config.toml
dataset = "photos of plants, animals and fungi (iNaturalist)"
optimizer = "muon"
momentum = 0.95
ema_decay = 0.99
steps = 24500
warmup_steps = 1220
Rows from block 8 of a small multi-label image tagger, named by matrix and row number. Rows with one number belong to one channel. Each number is 500 + 50 x the weight over its row's rms, rounded and kept within 0 to 999. All counts start at 0. Numbers have three digits each.
After each channel's rows are labels from the 100 images, of 14976, where the channel reaches its highest value: "responds to" is what is common among them; "peak at" is the part of the image that holds the peak. Only what is clearly more common there than usual is listed. The data: photos of plants, animals and fungi (iNaturalist).
# convs0: first 3x3 conv (model.blocks.8.convs.0.weight, 192x192x3x3, each kernel summed), inputs 0-191
# convs1: second 3x3 conv (model.blocks.8.convs.1.weight, 192x192x3x3, transposed, each kernel summed), outputs 0-191

convs0.85:487446384537765495509500488503488498497481500499498506681450497559480463503499391526474499434545487498503500504506504529444501505467495504533501491516546516552480503502509393487505482495511499495500500587500404459501537497474498566499501500505512427506465502504439501487502492486584509448528497499506690522539498499503468593501575504493504498457493478523501502469449430504494517589498501498492521496446397501462772454554469534584523564524572487440501490511501509495500556530503520593501498615497506496474500492492599472509502553483493516486494497514518515657475510507510477482
convs1.85:500438492526520502488506504488523494501498501494497502500498496497502494503501507633517423522493511491488489500501553502500500495470582507458351502501521456463500516502504507499501508557499496515495500495488451390500466490500541499475588982496485504510505494502574512498496512499506506489511501498494498518504503493520492514506499555498502470512499501496495496529667471539494351506499505507494500491504486515504533502507478519456501484507505500499496502498504499502501606395495692503497508513499494537486510489421508493579499504539500498466481499496467477491502496507500492516
responds to: phylum Tracheophyta; kingdom Plantae; order Coleoptera; class Magnoliopsida
peak at: centre

convs0.151:464505287557489458427507505433554518526505503507490466545489499526684641503510524506498499498693500514625504632488502483534466574443502502500506462504504499403553506516470507468471325506493507561457512512640503522496501501368500464430509500405521499499486490515501535504502483498560495490493501418504451569439542507495454537501569523501500520472503458487503489493491506517498473469512674506596505477529520503503519499558477487573538493513483495516502497484501632476513495463499492495500560490522514477633482484503628515503502495520500485512500499506488503500487512486552600509
convs1.151:490459504538503474638492525514438468422455512548502553328415460394410709566509503510559504584463508504464503430469503506497490552498507484505500478496481520486554518504540475540456516471529563553505506393407501537581458395454508462419504496501494491505629536479510483443539447498502528496446433367525519505514405461495483502501482501429500380498405619491506487471502554392517509495457509489578498370475526504499498444522491481488499515522640501480576512497487575406584534496502468497502449512474521488501504445509575507502412488497503531500490499440556499497560479497482490540
responds to: phylum Arthropoda; class Insecta; order Lepidoptera; family: Nymphalidae
peak at: centre

convs0.100:451508498495443518428498442645646530536490485504508497490657517498503625500483487592478502506623500473497501564491498461479496476476533508503503504498505499398498451492497462589478500483489473182489474489452389476491488504460500522485494500490515510531755495496489505504502483495534463504499495493494509451517484487456488497503480504490507489509497489498496452530499551503505502515416522503495489500521496501466499501519566494482493484474459501506522501589455542570501492480505494496500560471493498564492489565512593498483492505459498471584485489481500510500318497499485515359
convs1.100:498480500525499520614524552252411521488501528551490400500277409354442447497519474401493506511494498497485477443584528506502511509536546498476470500491508550507496500501501554486518500490486516484508542494515497490538505502487461585505502462494496502491620512500442386494521491439517588469435514505517495511454493503511486471456486546510511559491503460495500511402512516470521518523795516518458428399518455508504509537505578480491524510448491574473510492480502503482496527507493471505470509480503469507519454508488526496457483499511553372517570561524512504487529547523540515497
responds to: class Insecta; phylum Arthropoda; order Lepidoptera
peak at: centre; middle right

convs0.191:337553474592482488749500502521534552482506556578495563519503478598495468495498535487506497438607486494498500512460499496547498344466501469422501526499505506593577522605506539507453491445478503526421505497586487474500498502504501530397497500493494487607451453581483500499499506459501477452495496509499559517525640503498469477497534500501535535695511497501480500485587498568497495532491474487492513657479508505413495464496484494566504448468518467488512497546480502501500455501495498508515456501488492365630500495384491479498540514357482501464498504500512492516496500515504527498
convs1.191:474521495421505478561502430496484499502592542338464501509503500499555506516497407487501500606522505476507501514499504504492501457503501500516428497490509496505452515608502537504498501509494514476495510455763498445504509500550570507431513496508499498505520498500502514496494462427506499495456512465488554491499538487503552504491499478486512517507502488489500499498475489414488502502496313506489474375506481517500501505493452499501508508510504498503500504499513498502503501474500503509488476522504484615481496489505498501425496504498501501508502400905504503567484500437497454499
responds to: phylum Arthropoda; class Insecta; order Hemiptera; order: Diptera
peak at: centre

convs0.142:465496519414463512386506493463538500488548497500456504541494519507502551505498513500536500483612502459502500743552490480505504502450480500465497489501499498428498488507500529605474502510500494570488497528336493584499496500408500749437484499499468485532466507445500519499499503543482534482324501533588548506502499502442484499499433436503515607496502499500514500497517450517504515570515504510501506526533454500497515499351541504483345375440478510537440494457547496493503499501501499487497336553495521467506505501499455498503496498555555505642482496511483477522532495490498499502
convs1.142:500531495555441476576503657453502493499528510609488508486536497508549468514503495486486510511462560573522501392502503499516497499490558503381560473494486511492507495492503462566543517432501553506499504437501499503456498520494488464504533506512484503493501456505531366511474504488501498482488506570455460478517494482505476501500497099500504623502546496506518497513525492503530392511530496413489500527516492498501487495501262494487478495500497509467499490476561476519514501497481496523490465437446458389503491526500498534492499505499509457519493526476488518613431454499501450498
responds to: class Insecta; phylum Arthropoda; order Odonata; family: Libellulidae
peak at: centre

convs0.53:638499490503500528377506484476504677354410605498496500505528477538500507504483559501489503463328492500688500489496484346499503497473526491496500501499500498499577546676476671590509485505486529518504499542336498561497478500375500503524492499502506397500538502498499495501500525500440492490500502472495502497499498498501502493499426469499498462515501502467506498585439467496497529501489498500497498451435489500518499501452559507538557495531448491499510494501493502498474485572502497498514522491497415511491490495493508527499739554504551501484499500525477490505556503501449499502
convs1.53:418505503511513506509507499532507583500502087495503485504504533505495497512583529513483506506500503502509480497667503507493510510495495495503505498496502494513500441518505381466332504507505497482502493505498502498463477492547448490499500505780493486510513501508511519502501489499497489498494502524450476507499503493497483237542509496493489499498454504501491494558502493509501547514501497489494501557518494499502502485510499504496484501500574499492508496509490471496503501495521497500511573510497574502502487491501495472498495513498493502522505497497497491499506480548535493406
responds to: phylum Chordata; class Aves
peak at: top centre; top right

convs0.26:500467508497507569527496562753472550267495497496514500488505512520660481479474584507577500481483497526389500419503501419504498553436501503475502421475502498481570492466493627546487474457496499357458433501474493613491496500524501559519492500495491548504471501468490511496500498500495495469482543371496646446531495508499520566500548466497452475491499485497615507470518534500502519498500454508492501503499494500461499503507489510511503520404566500554452503506476581499500496523543505533496515504504403580496502490497425489489457493492507441507497500709491504490582521495523489554
convs1.26:488489496493493635597498563543512507520383705484528583580696593497387604506559553499540498501506485413486506485511470503491446488488285484505464438473487507536494561505491509513470459448477515481493493541433604483506521511517452507515489505495514493489538523491500493515496502464511504480564492479526460481524657451511501499501497499519478470506525470505576500495523554516496484509483496439506495584506487514500489499467493502490495503475461491506480498503509531525706511427489486529497499545669503489510499512420497459518516497527525465479489535496461500483342470535497459426
responds to: order Lepidoptera; class Insecta; phylum Arthropoda; family: Nymphalidae
peak at: centre; bottom centre

convs0.35:510498362455518487364510500419555578495447496505445495498472498381630524505496526500457501456480498501517498493477501505518499504482495504483496498501511497510516457497471593532458532503493515479498559572426508838635498499340501474489498501505566501505577502494496496494500470500492394499579494522510503542483504505472451498501557510502482476449495489495494496619485495497497501569529469510524535626497514500505501503500498535501476495511501503552486504481509562522496393505489488509501532322502488409481549505502524567520411501505501636550499512458476452500529506489548503531
convs1.35:480484497505496464511496493470496400491501499500495507497494476472526493501504505501500503505507510612494498505449499497481503505515482542499236501498514501505509494500505497504586510523497475502497483497503497287605509498471443515525501493503500508498493474499492480498500486495566501489602479105485404468539499498496432498458499501499477479496496499496501497527500508496507508512500461499591501395503501496497503495508503503501479502477503499487443499495500483482580607502500501500502520500493679539498480497612526508495504493501601509498490493501557493498527502521455498564
responds to: order Lepidoptera
peak at: centre; top centre

convs0.184:367505345505498504357509415501485530503513503483515524601412462509633475502498509499538499453509490552510498508500472469682500477479496501559498494492484481469494531480497597552536416498499502387501478557681511512492481492392500396547560501492550507444486518564511476501496500479525510502500500504499495502560494493503418504499573494500497495619506500529444492508524344487499491306493485532502535502414507500491521491483570452562532521484571492517505500300469497451501500506501503472498490475500477524534502502500617521498497495506530551511501491504486507507506578571490502585
convs1.184:496505504524508502503515455499496506507545493521508485504510509503540498496485497488512512492632493510500504365503497494589509483500493498441496494507477491515504449506725498495493504502463495498506492517538515482516718506502526534500824518497519497485494497476502494490499499486500506497456497528467522498490495524504498511501497487467492537508487498504548502498480518487493486508488497506527499497494494488494497502439145515502511515498517495676484488565481501501500496495498492518538493509504490387497500494499477493503501500477497518472595509490476516506503491482538491488
responds to: phylum Arthropoda; class Insecta; order Odonata; family: Coenagrionidae
peak at: centre; middle right

convs0.33:470492487516474510494504417489495488588461527503485495472513604523475641511475496495498499456744495479530498488438500513534562442472499487504498501513501500499520507403505590484491472517499484478493540610613494439505508496434502439500498500500675505503508501497469496500502499497487535510535497456501490470495499489501610453498436506509499506569570492477505499647385462449501503642454505576498493447284496499501497452489468469543513484461460504609579494512491586491485500558501495516504529529449332426496498503495518500500600527506404523469509478502498497508427558497495491495
convs1.33:485471485529501507513423471487501494494470493487494491517502507513185469498504500540491507506484494501495510487497503503477618492465491648490499502510489533492296579514491534522503502499485444505493524574697518515499494498493478504568562499531541567511505426500468501501496485499539496500507495232471477522486540536504489486480504500500527491501427482479482504511494493494495494527467503495425513543508478501476508499467590505505497491492513491505451502505490417531497503463521503495491526504430681502503484499511490482459675494476492470510401538493480503519527495503501495502
responds to: order Lepidoptera
peak at: centre

convs0.28:521479511523478490474502502508506632512500496508503512450498500554484372474504513499477501499552485537606500485587492522488495464467512524456501478507516439443458502489497476491521267478478501488500488487638566498603471499508499465495509500497543502507470433505481496497500499503498502546454499576498466524437500500536492495500566533492474426515473491498504485485529520522500559506502453511496681537494475505498499492488384491402504707482741502277498484496503518485499504573353503498499420501400511500501500502495489509485492478507496480485494500503494518502505458502513502488
convs1.28:491504503501504498500495497498484481516503502503500502503507528521513491499499498501502498504647499494599486510556503498501498496498503376503499466502498488500520501483524486465551504473488600500499501481487500493826501505474501482492490501508518499492343505502499503490512433485501500585497494493488497496521472491494500497502495503499504496501489505501511506410501500538501489502491414493497497539474501501501500434500494501502490681580506490435500488484498500501497526509505501501554908501493538499498495504499503465501540495500503486496497531492368500463500502503499503499
responds to: class Aves; phylum Chordata; order Passeriformes
peak at: centre

convs0.172:430510545499541471277528519484575508492489502481520504590543460488498513496499554510496501507482478506497499487489497461479653349468506445499501500486505527490450490405501498515498427439508495472465527569417543637441503496612501460571507500495373499488476462525478494455499484498493506456506497499491440570495500498520489498505587559495465486499502504504517496628471517475494507508506477484499569535513578501501507501466506490686457522362486503391499499489505473435501498574502484379502503474517481496526502511441503527678646467492518513492500501487509635491470525490583502440
convs1.172:508437509526501544544456535500401734504387574497506505548522491486511493505488443491497480503507506518525499589457497499498680500466488072501525505510503495506493512476522504499504510498620471542474576516492450507481502505508486561499482481504484470509537565509467496499460521503469466515573492472502487478496449673492542502501523495500488498498487499491475504498500520491501494461497587481498498551523633498490500462494505485495520468424502492504460506499491505486500501505521488485502499521504531514499490500588508522469500501496537517507524499484505540499496501486504502557
responds to: phylum Basidiomycota; class Agaricomycetes; kingdom Fungi
peak at: centre

convs0.5:556509522503502488469504489491506457499500497504495469497502431514504483500500494500561500492569497457605497503494497459492498471461507445497499500496494502465523432509493417470567482520499571483452514559616477485562487498571500498509451500498500517494494493515506493500500502480495524527500498610489558501495494563495440491499573484501477502577492496502576501498487615505495493495589494504501517495236527499499495499517556498537625496520487516602477503470502493494497473482485500488475545500899551495442501497504501506502624500502410516482503497487499409494492512483581552526
convs1.5:483503491498500482501497504499495454498523513494484497499502497490469518497513488500504494501496494500496504501523503497497491501499505509504500504497505503507290483495483487507487497511493538501500510502502503493506502501529501491480518497497501494497496504501513490501507470492511495472498492493612499482504498646450479505486500497479503494499324481497486495500502494506508492497521509517486500489474476489502502502506502500501509507494526500459583505503478506500493497508502502504588476519999497473499371502497505499491499567494625518478505496523492533497491505508484502503
responds to: class Aves; phylum Chordata
peak at: top centre; centre

convs0.164:504505485446493525542495687446496560553545572491517525488490488524493486502524473508488499622540482499497499492502501454509501479501507452505501504505488501477521521490492542491472500491538552564480531399496748505543580504494499600499496500492502500499613489534496493507517466484653482471454479521530598513473514515511527501499641467490488589487524479505471497496411443488490491501500647500502498571480678498483496501579518495487494418530483493490493492471520466482501502495505485506521603407489551467516500524504598523680479496518505611521508540512507519505490503502684501500
convs1.164:476480490491493479499502637475545419497491493500487499505468467492673493500517491503495496495485544509481505546501513503454504496506503531508383501498512518446505491440498397468568524502499414595497507480499516476480499485462504460504498500496491825497606465512459510592497468546503475503551513533516480499515500523485491489495386501497436459496560475502512486512437520497509484488489603625490663542492520505499487502513712498489491494502496503503523526512492502516485476551509486546503487563326509521499538487524433500510504466482600464505500514390457502506489531493425481517
responds to: order Charadriiformes
peak at: centre

convs0.60:507450492500449476601500323499499491496502500500521498551497549499500503499496337483509506512479484414525501498504496484514499504456627494494497492503522581460501503568496521483510492482502499491494509453517631738502517492496499484498512502500530501547476497500509501407501495704475474460522502505500471499538503500474506517502444472499505520605500493496516493542438597509501517425502503525496597502528488551520543467560505505483498552496503375454499501522504497802502502494498474517500503529502491567526500499647522495490500526483499499469501501508461532520541571589535496516
convs1.60:526503497513620515303501499485489494509488500508501495462469503496500499483500489507497885499488538510488636501496513501491497501515468483497491475499481495500500493499499492502502507506509496498482491501479560460503488508493464479495515475451507502530499532515505506529500494534489498444387505504496513518592526502498505538512502505538493483505509481281623497490479505495553502608496489515509478512512491431492506505482515504495497443516496508488500509529526501488511502511507771534500496417501504529565490512444483510588499515593505498548483505489487505500503479493500502562
responds to: phylum Tracheophyta; kingdom Plantae; class Magnoliopsida; order Coleoptera
peak at: middle right; centre

convs0.102:512495581476472484358499508498512514487509502513481482460611488506469449507536421508458501485460499532500484480499499434509528499392555520500503507490433481450436495441480343476460454508497437683477491529502625225493633438509500508577499498493444506450427503525513518505498496497493496506492505497501496498457491499504621486498569497502427531546497497513475498520466433525504507475477678501518605486430463500471501501499661476426502466581470558499510456494440490488502493540495501500501532458500468509486500501464470516503488517532483362496494500473512497502409501501418489483
convs1.102:502506515515482496389576541533492504501635321544485497488520506451506503499522518530501536493502542474498498479501505530514567504469506474505494502505548523507528565467500481474502500463487500512484491506475494930502650490502485574561580476574500563527503490507499476509500499501511500498529510510494497406511499493493496480494507493498500489515493505518485498463497537493482502528497506495749494482497564494506498505522505421499480507514498502491544501504502532507541440536505466518475487414514500446495500513503496612501513500505507498527597452546499503511491501498499520535
responds to: phylum Arthropoda; class Insecta
peak at: centre

convs0.115:507495500514517497500481499498500512770499472496485432532336511525505514498471494537488501390470495479506503519500499558476500456488537396408475482491583510383504439564452528517489417539551499545503502489501582379479537498752501495473489501590520521501535533532438502511501498515469575499513502518497533506526494503430455500502404502503491528532461507500519500470488516493507500445503524519505501492523492502531466499486498501512550308553607518508496490359507516537498497483496516501503598495497712493516500505512488542538516517479456516498497513488497522501496493491501502546
convs1.115:402506473500525462392513486505473503482466517515481505503508498508504493492497536305504495510527547594434462506520564491495464531502507536510479505525502516547555502467510409545493483509496442498499500540486526422578447482490500468405395484490488428518552516511533676445584545517491435500503486524451500517535536527513492497490484498497506391246476490477492498592539536503492528531509456485481490468330510496518489499523506483494528506467574487545502515495398511502418501537490486486501473529549534506568464529543474509536547495451550531539494449489487763490476507501421523541
responds to: class Aves; phylum Chordata; order Passeriformes
peak at: middle left; centre

convs0.56:471499458457474493439548517506521491415587496486494479496506489497565505496500546488504495493617495634649506578500502493593503507511495492493497476495501496406500489500500472495465446508502503502430507629328641490417464496550500605612503500493538514586482499494455502485502457497520349519496499425656479499570508488496528515496563491497494491611524501507454498510480529451501499425501478528479492505469501500494491488509537499475407519501522505590502505448492498574499499534494500503498493496460473638672501441469455488527498496507581486644500501511478497530682465504499505479
convs1.56:482490479488534574504512476541473510481514498514498495499527502502577572510491465495471481480500507430495502416501502515494494519502489489507502498490499495519530505500502516395512461496492502483500515500623495505517501506458523504491456504503497492530476485482500468492501493507497490509497495508489512497504508469512514499539494559499508722506473501479503479447495539512506486605493500463428493513487501520496475498512000480499490516506517497499499488509486516510472461417504497503500509496501510371475500480492556497502471492492520502487592503485453494529442500494484495520
responds to: phylum Arthropoda; class Insecta; order Odonata; family: Libellulidae
peak at: middle right; centre

convs0.61:479455464456439534484496498501508498498506503502533501495506491420491484501497510547495501501539502497511499445511497490499528501487491549528495498496501544518500500535498528500552521562504473504497521512582468507575503499497500474502620502501475498513537498457555498519494626499497572505521507509503505499442523496509479497502377476497502505495511502503525497499526438483495500441509498484488462545459351502506469490482476477498554509607550526566497526555504581523499581465482434508517472474497520471527504504788486513872519522498501515504496501526510479496492491473491713514
convs1.61:525502531509574650450497510496441479535489513508505464500488479504511527498494501509493481497490502524502496490488499501485443503511497524474500505512499503468503507498496401497434512494479534516495508493498341490498501505462526524503470498520467503502534496512530501507495460500495500502469496502489494503519501494476505511459483496498504493507504495507501496500500222536535511509425487500499467511505645493498523510500504517511483610517559500499499502558455504534502517493498624381493468492516501497502400482571489547495460524924474502507465539459503507488501497506498589489
responds to: phylum Tracheophyta; kingdom Plantae; class Magnoliopsida
peak at: centre

convs0.76:548508490561678473442496502503620471574511482489491506504495506496501579479501379497494498495484487617544501474492499434502498451480484479541498385427501498522495373518501580531599488505497411506506501498487523501486506499669501457616489499494476500492400501500493493496502496494506790488505493506556518504483495508450519496501411446501503557416502485500472500501652608529499483528493558538493478581503504485494497500499466503495558477504454497531495498401484470499500488500428503501497440485468483490483501604495605508442485500440515505532500530578492508484635505517501441495
convs1.76:420558474502439494428508496343496482504503520474498500500502489482512503502492509499500500500520504471522493432488499497500494528499499503523503999494535496502500522470501507478506486518495491554494505513478516502537502491489467498495476509500500500504493521480502503279486497497474488501517498499510491491502508499508478499496499497491485499499508498499501499499509443573496500496508486553511500487510498484502501501503508555504441501501464521496502513501520506507495502501507483489492524536499502508512496491503510484514573502499508499497503246496494493472522518505475458509
responds to: phylum Arthropoda; class Insecta; order Diptera; family: Syrphidae
peak at: middle left; centre

convs0.24:501491611517542497615501481735511493430474498496517502465492557502495466537506331509634500458485482512492502502498500452513499487453566495505503496499698420392494557531496422541475460498516513554509505491482447505465501498448500351513499499505456505479446501492490514508499482499452493478405542486500528483513497498502592498500377467495503510425500515479555501604538591501494488485499398580498497494509494500520497494449519508501510497501510501606489496586455446483628504709492514500500513482517483560528500506589446446487500504533520494508488503533493540508540466528458601505
convs1.24:489659466482509548530541429482485493511437510505658509459491521461370475498513502500674505501511510495490504538501500504487488522494505499563500483504476338498496583508529497590507491511515504469491501513506471512504475510487485503474493548490504490508496407544484494518463491586536487648495503512501489554419515505495384486482499553503505473504504499507444489500536476506501594523503520409499458503506588528498480546486502493476497502368503421485501502499507505501733499325499513418493501514500497486506414452466447496510501519632494493510286467491494459518490495499499499505
responds to: class Insecta; phylum Arthropoda; order Lepidoptera; family: Nymphalidae
peak at: top centre; top left

convs0.174:502505595487413526676467373493487494499556493490481515503474676563501508503502531500495498453525500494513498626496503529522498497497464501565501502423501514509506515611498503491593495492516503495494480484491507485499506495442500500506494500503359497484546504509496499500503335504506526498460516482498474499499497502495414506499520521504500487603500501501499502618217510500495506509515462500502505441637539503497502486525489496476489515494486485445554496513494537431499497496501499494496646507508577411500495502486477536490521507482502535508579470502551509478725562467513555498
convs1.174:499513505482499501303495396503504495490615501507507491506495525496224495492485496496493497503525513496499500496498505505508506505497498500511497498501495495501500496483494502495506509501506495493493498499503499449502451485500515496504511495493498504497499509501493503488503504504506507502503499558507504505499497504502490500504509496490504479496501497498501497539134499508506489505504507504494506516499498501490502501514496504501497505498500506502502505503502502499488495497493504492512181504500509487511487501492508498499501502499500503501501503505486499502794494508481499502
responds to: class Insecta; phylum Arthropoda; order Charadriiformes
peak at: top centre; centre

convs0.45:317491537504481493411480534397496635578492484503535551519500510465503523500520547511503500489559495473501499558462501506503508350501587481505501494502468432438488496503426504651524508484543521500469502531512505497528501503576500535413499502499507502504594501482499493498521502501518521501423487503492435510416492500582353499497501486507451501484513499477499472585484255496496489471499599541500538489543505500511529508717513497498488501452616501543516501488565501481498490467499487510533583477459465472511600500498489498573491500510587548469500500515498514497439492503323461504
convs1.45:531489503492499498510505583515498467497496503503508499499528499497496510499499498495480500498506500507486499498491498506499506501492494471502504500502499494503541536500496506426495502497500360509500502505492499495514496504502503493500501497501499495508526496496529501507557484491505509504498620501495498498474503488507497496498506504526499496502499502501500497506501499506499498505496504501502501501504508499495495501498502515504503497999587499485502494506491501502502481499497501500502483498470495499500645493499489500403316490495574403501468499498503513509492502504498484506
responds to: class Aves; phylum Chordata; order Passeriformes
peak at: centre; middle left

convs0.123:500496517494458535495500500888402532484502494493452411497508497501489552499506472502538500499403500498520499548497500458514500668479502372504497481500499503498505487596501498675608497563495474577500514497409508500594507499455500476518503499509513502489665505440632468495498490492500526525547501514500490519515498501508482501500526529499539486473502497495500499498466484567499499498500524578500507506513645499488516498477531507493401501506477493452558496529503484501515485503496494500500488509502520502461499499665499496500469498544486510468498497598470507504476503510493514498
convs1.123:495499487502492461483441497412509510480462534518480532492550644499488727503504579501491505490504527495498615397503519528480557333492507483513489508493484481505499500356516482546486551497499499502507483504502478489517500489506475495473470504492471540494522352507507496519534494500510501499539485723503486497510512461498495489483495501511498488488566493502493497500464539519496505514511587506499500515517456504500502532497511517497520491454502497441511508510514426512724492495501436530517504504476474499511469528513461472503502496486746577498476461552512493500708502519528468513
responds to: order Lepidoptera; class Insecta; phylum Arthropoda; family: Nymphalidae
peak at: centre

convs0.92:482513536484506493476515489502509504501500500623501530545490509510503502504491277514537498489495487648502497543501501500541499504408485499497519499519460502549502499488515497568523508593496496515481501568479551525470469496458500471538517500413486500502468504253496502504500499384493556528527504493497626449493499497497491506501431530490532502540494499544463497500502485521489689531502495479528498405501504500499595500463498503523598492510498503451524503504486511549479522505505494501498564498506718514499497504502671496500466666477494502488497494497516457509456353503495498594
convs1.92:519489554510484562506505497502586504418498505415503506531494602498480489504538511502558500487501504451498499498503449497498501499480526501497580503532530499496499492514490523462512514548477500502499485488500499685509476485488528492499496538513499500509500503499502486501501502582509505496499496505496461528504512487493498504502481510497502512476502518999504501502474494500509476521501487495446509500503491499501491498605533497506463468505509504494499507504497508409557502492513656516444497500501502494516539507500466491497490405502505494476367508502483503498418507498501496534
responds to: phylum Tracheophyta; kingdom Plantae
peak at: centre; middle left

convs0.22:490547500513502511485502492502480478511504500655537497503520393497517477497486519484498500467613490618469492499496434473494513486474501497432627502498504493523484499504498548534486447503502494601485472503479548473495444491550500551621494498543473505542290501533504483502501494407522506501488507468497631495358503499504502505501465413514496368406506512524452496511497334507495501469465482494494501515517489495498512497517496502561517510656494483513482495611488497582494461498502428510499498694494527476639487506513597466560611508505499481403494501494503523543545422477508424461
convs1.22:536502502454478512502501515491558496452493524304503491506504503494499511467495473420510471493455503463486507498420495507504506494504462457457638510516483429451501517511490485462498474481501496518492464504633505499500503502528496418583503495512525497485517536523498494517492490556512505498407490508523549480529458463481477506502478502505490498493495494560495488485512518499539501489500491499586523501503480495497353509525560483501479491494495478480491501164566508352194496494499474498497464395521499504445500490506534521394465501478499492501460488455514506498555456455501514484
responds to: phylum Tracheophyta; kingdom Plantae
peak at: centre

convs0.161:555496503461491462543499503501466696511493486527492499486489495489489520498511464507503500496723505753610500481517501423484526517513509498498500482471493495272511508494496692495488467452492503498498514472542495569519498500447499433508490500501526503502490494497383495501501497512496472500513504497502534511511503504484513497501568476502492538472510569504492500493590606509501498523462446487494496486518548501535496502510488490319477528535432513459500498447503438484496513496514500503689469505517497503504501502502459554498592516554508522468500498489491509515629445465505495535
convs1.161:502501496506499501502503508289499501507507486499501501493499485495477498492541503500498491500665501485798499510484498505501505495499499501507610498500498499500497514506502525428633503514500531506502500417514499513591500502504505499501504498501496498499499503492499500509490506499500494499490502502504512359500489500497514493498503505496498497500426761495506496499500506499497497503505483505499495527503499511499496487500501501502494503413654496495506504493499501497499446501500495499652780507500618494502490497501488503502619503502502473503500497478494495494492499520485496500
responds to: phylum Chordata; class Aves; order Pelecaniformes; family: Ardeidae
peak at: bottom centre; centre

convs0.111:473482501499497512507510517495489563505499482494501498543498481510492507496524513489500498464428492476532500475480499428517738459460496567473502544473500481512566474527502524499519502493529495476478774450350511502506543490489500560531526500504523500497403500463563362498498485497499536474500495451496483534522501516512485520497450496526468510530516507486510666489485512497503490475499509515447471469400492496497502508495546515377548624525586513548532495446511810497495493515495502537500421475528399436496502494509494507500502490522495566495499499497525463508527520495481471513
convs1.111:483498524480506500515483503500499394507484552500475385509534483489540496494582595478513520530517500496432564510460498540491683468489478480506493493486491513513438416480499519460493498513526438493497470358526510499496543501495528481532464496492507534473291501493503501501542530500482564505503506496499555516527504477498509476500513497509501495493452494498674520495510506479494565490436481464471499506582601497504513498518506498510473550509420485503499499518499477465500509521504501495515247563537501465502499499465493496501414502480494587502501501542511510518201505502521589382
responds to: order Charadriiformes
peak at: middle right

convs0.68:476507468506506503619485546431470473420491503496540501489609492480500458499488523498488496509475491500500501449472495367510412498449561496493501336492494499486449479478489361733462480487499505530495485514485479440437508500583501515425494500501423496517404500499488499480495604504465398541487500459489518522492491494510341490500483484492497501459487493492491498495444504502494506481492463514498501513586503500501499501476504545537561592489483493618497504494545501529500494571499496412502397487601465430471498497501495504497479497418802458470498500518512497485510499481536500576
convs1.68:541499514514490555388459573492510579502501497491516463497484484485510480485498504508495516494499496509514479489551516487513497502482484509505487498492488516519497490505479560478067488499499574537500496466478497531521497500484487594590472516493498507488488500497474520498499559512543495510474495507504502465589457512523465502499513503479512468480363504511512495500511487499505437488398455510487481506502492498494516481486470519505416499577499500394501499499470498464505503490494510499600556492300545501507660476355466500489413499558515609542524501489492502508494505501476506518
responds to: phylum Chordata; class Aves; order Anseriformes; family: Anatidae
peak at: top centre; centre

convs0.138:454497462490499538463499500484536473555499498503499504496554499487508468499518539502487499852574511492506498542496499507513487500483517496496505496497499499514650513477500753461398505497491556506493501464450493496501514502521501489571512500495494492501410495531459498502500503495503455553484500531500477506491666512509479504502469487507518551414504508491460502504393420503500502503440485474526464497482493502503500509516568495508766497496541481429495506551381486507501494623509500473496493564503444502465502504488531537506440502513536491482500499482494497495510498502507499507
convs1.138:505489524499478414501502460498524331501502392512566492508481533495499463515536511504500479525459502490507409531347495507653494503498450517492491558485511476506349584450496434433509503530504466529498478499407496482497489497496496496419519502501498500479596512513485566476502498504497489515361498513381415483564504463584550508505495481497455524514517489484502502507485501499501473530703247492505519515488499498503621499505544478528426414498495440470504507408497475501510506505458482497538458479459482540406504514501514504498409497501538503490492496569503459427528507502373518584
responds to: order Accipitriformes
peak at: centre; bottom centre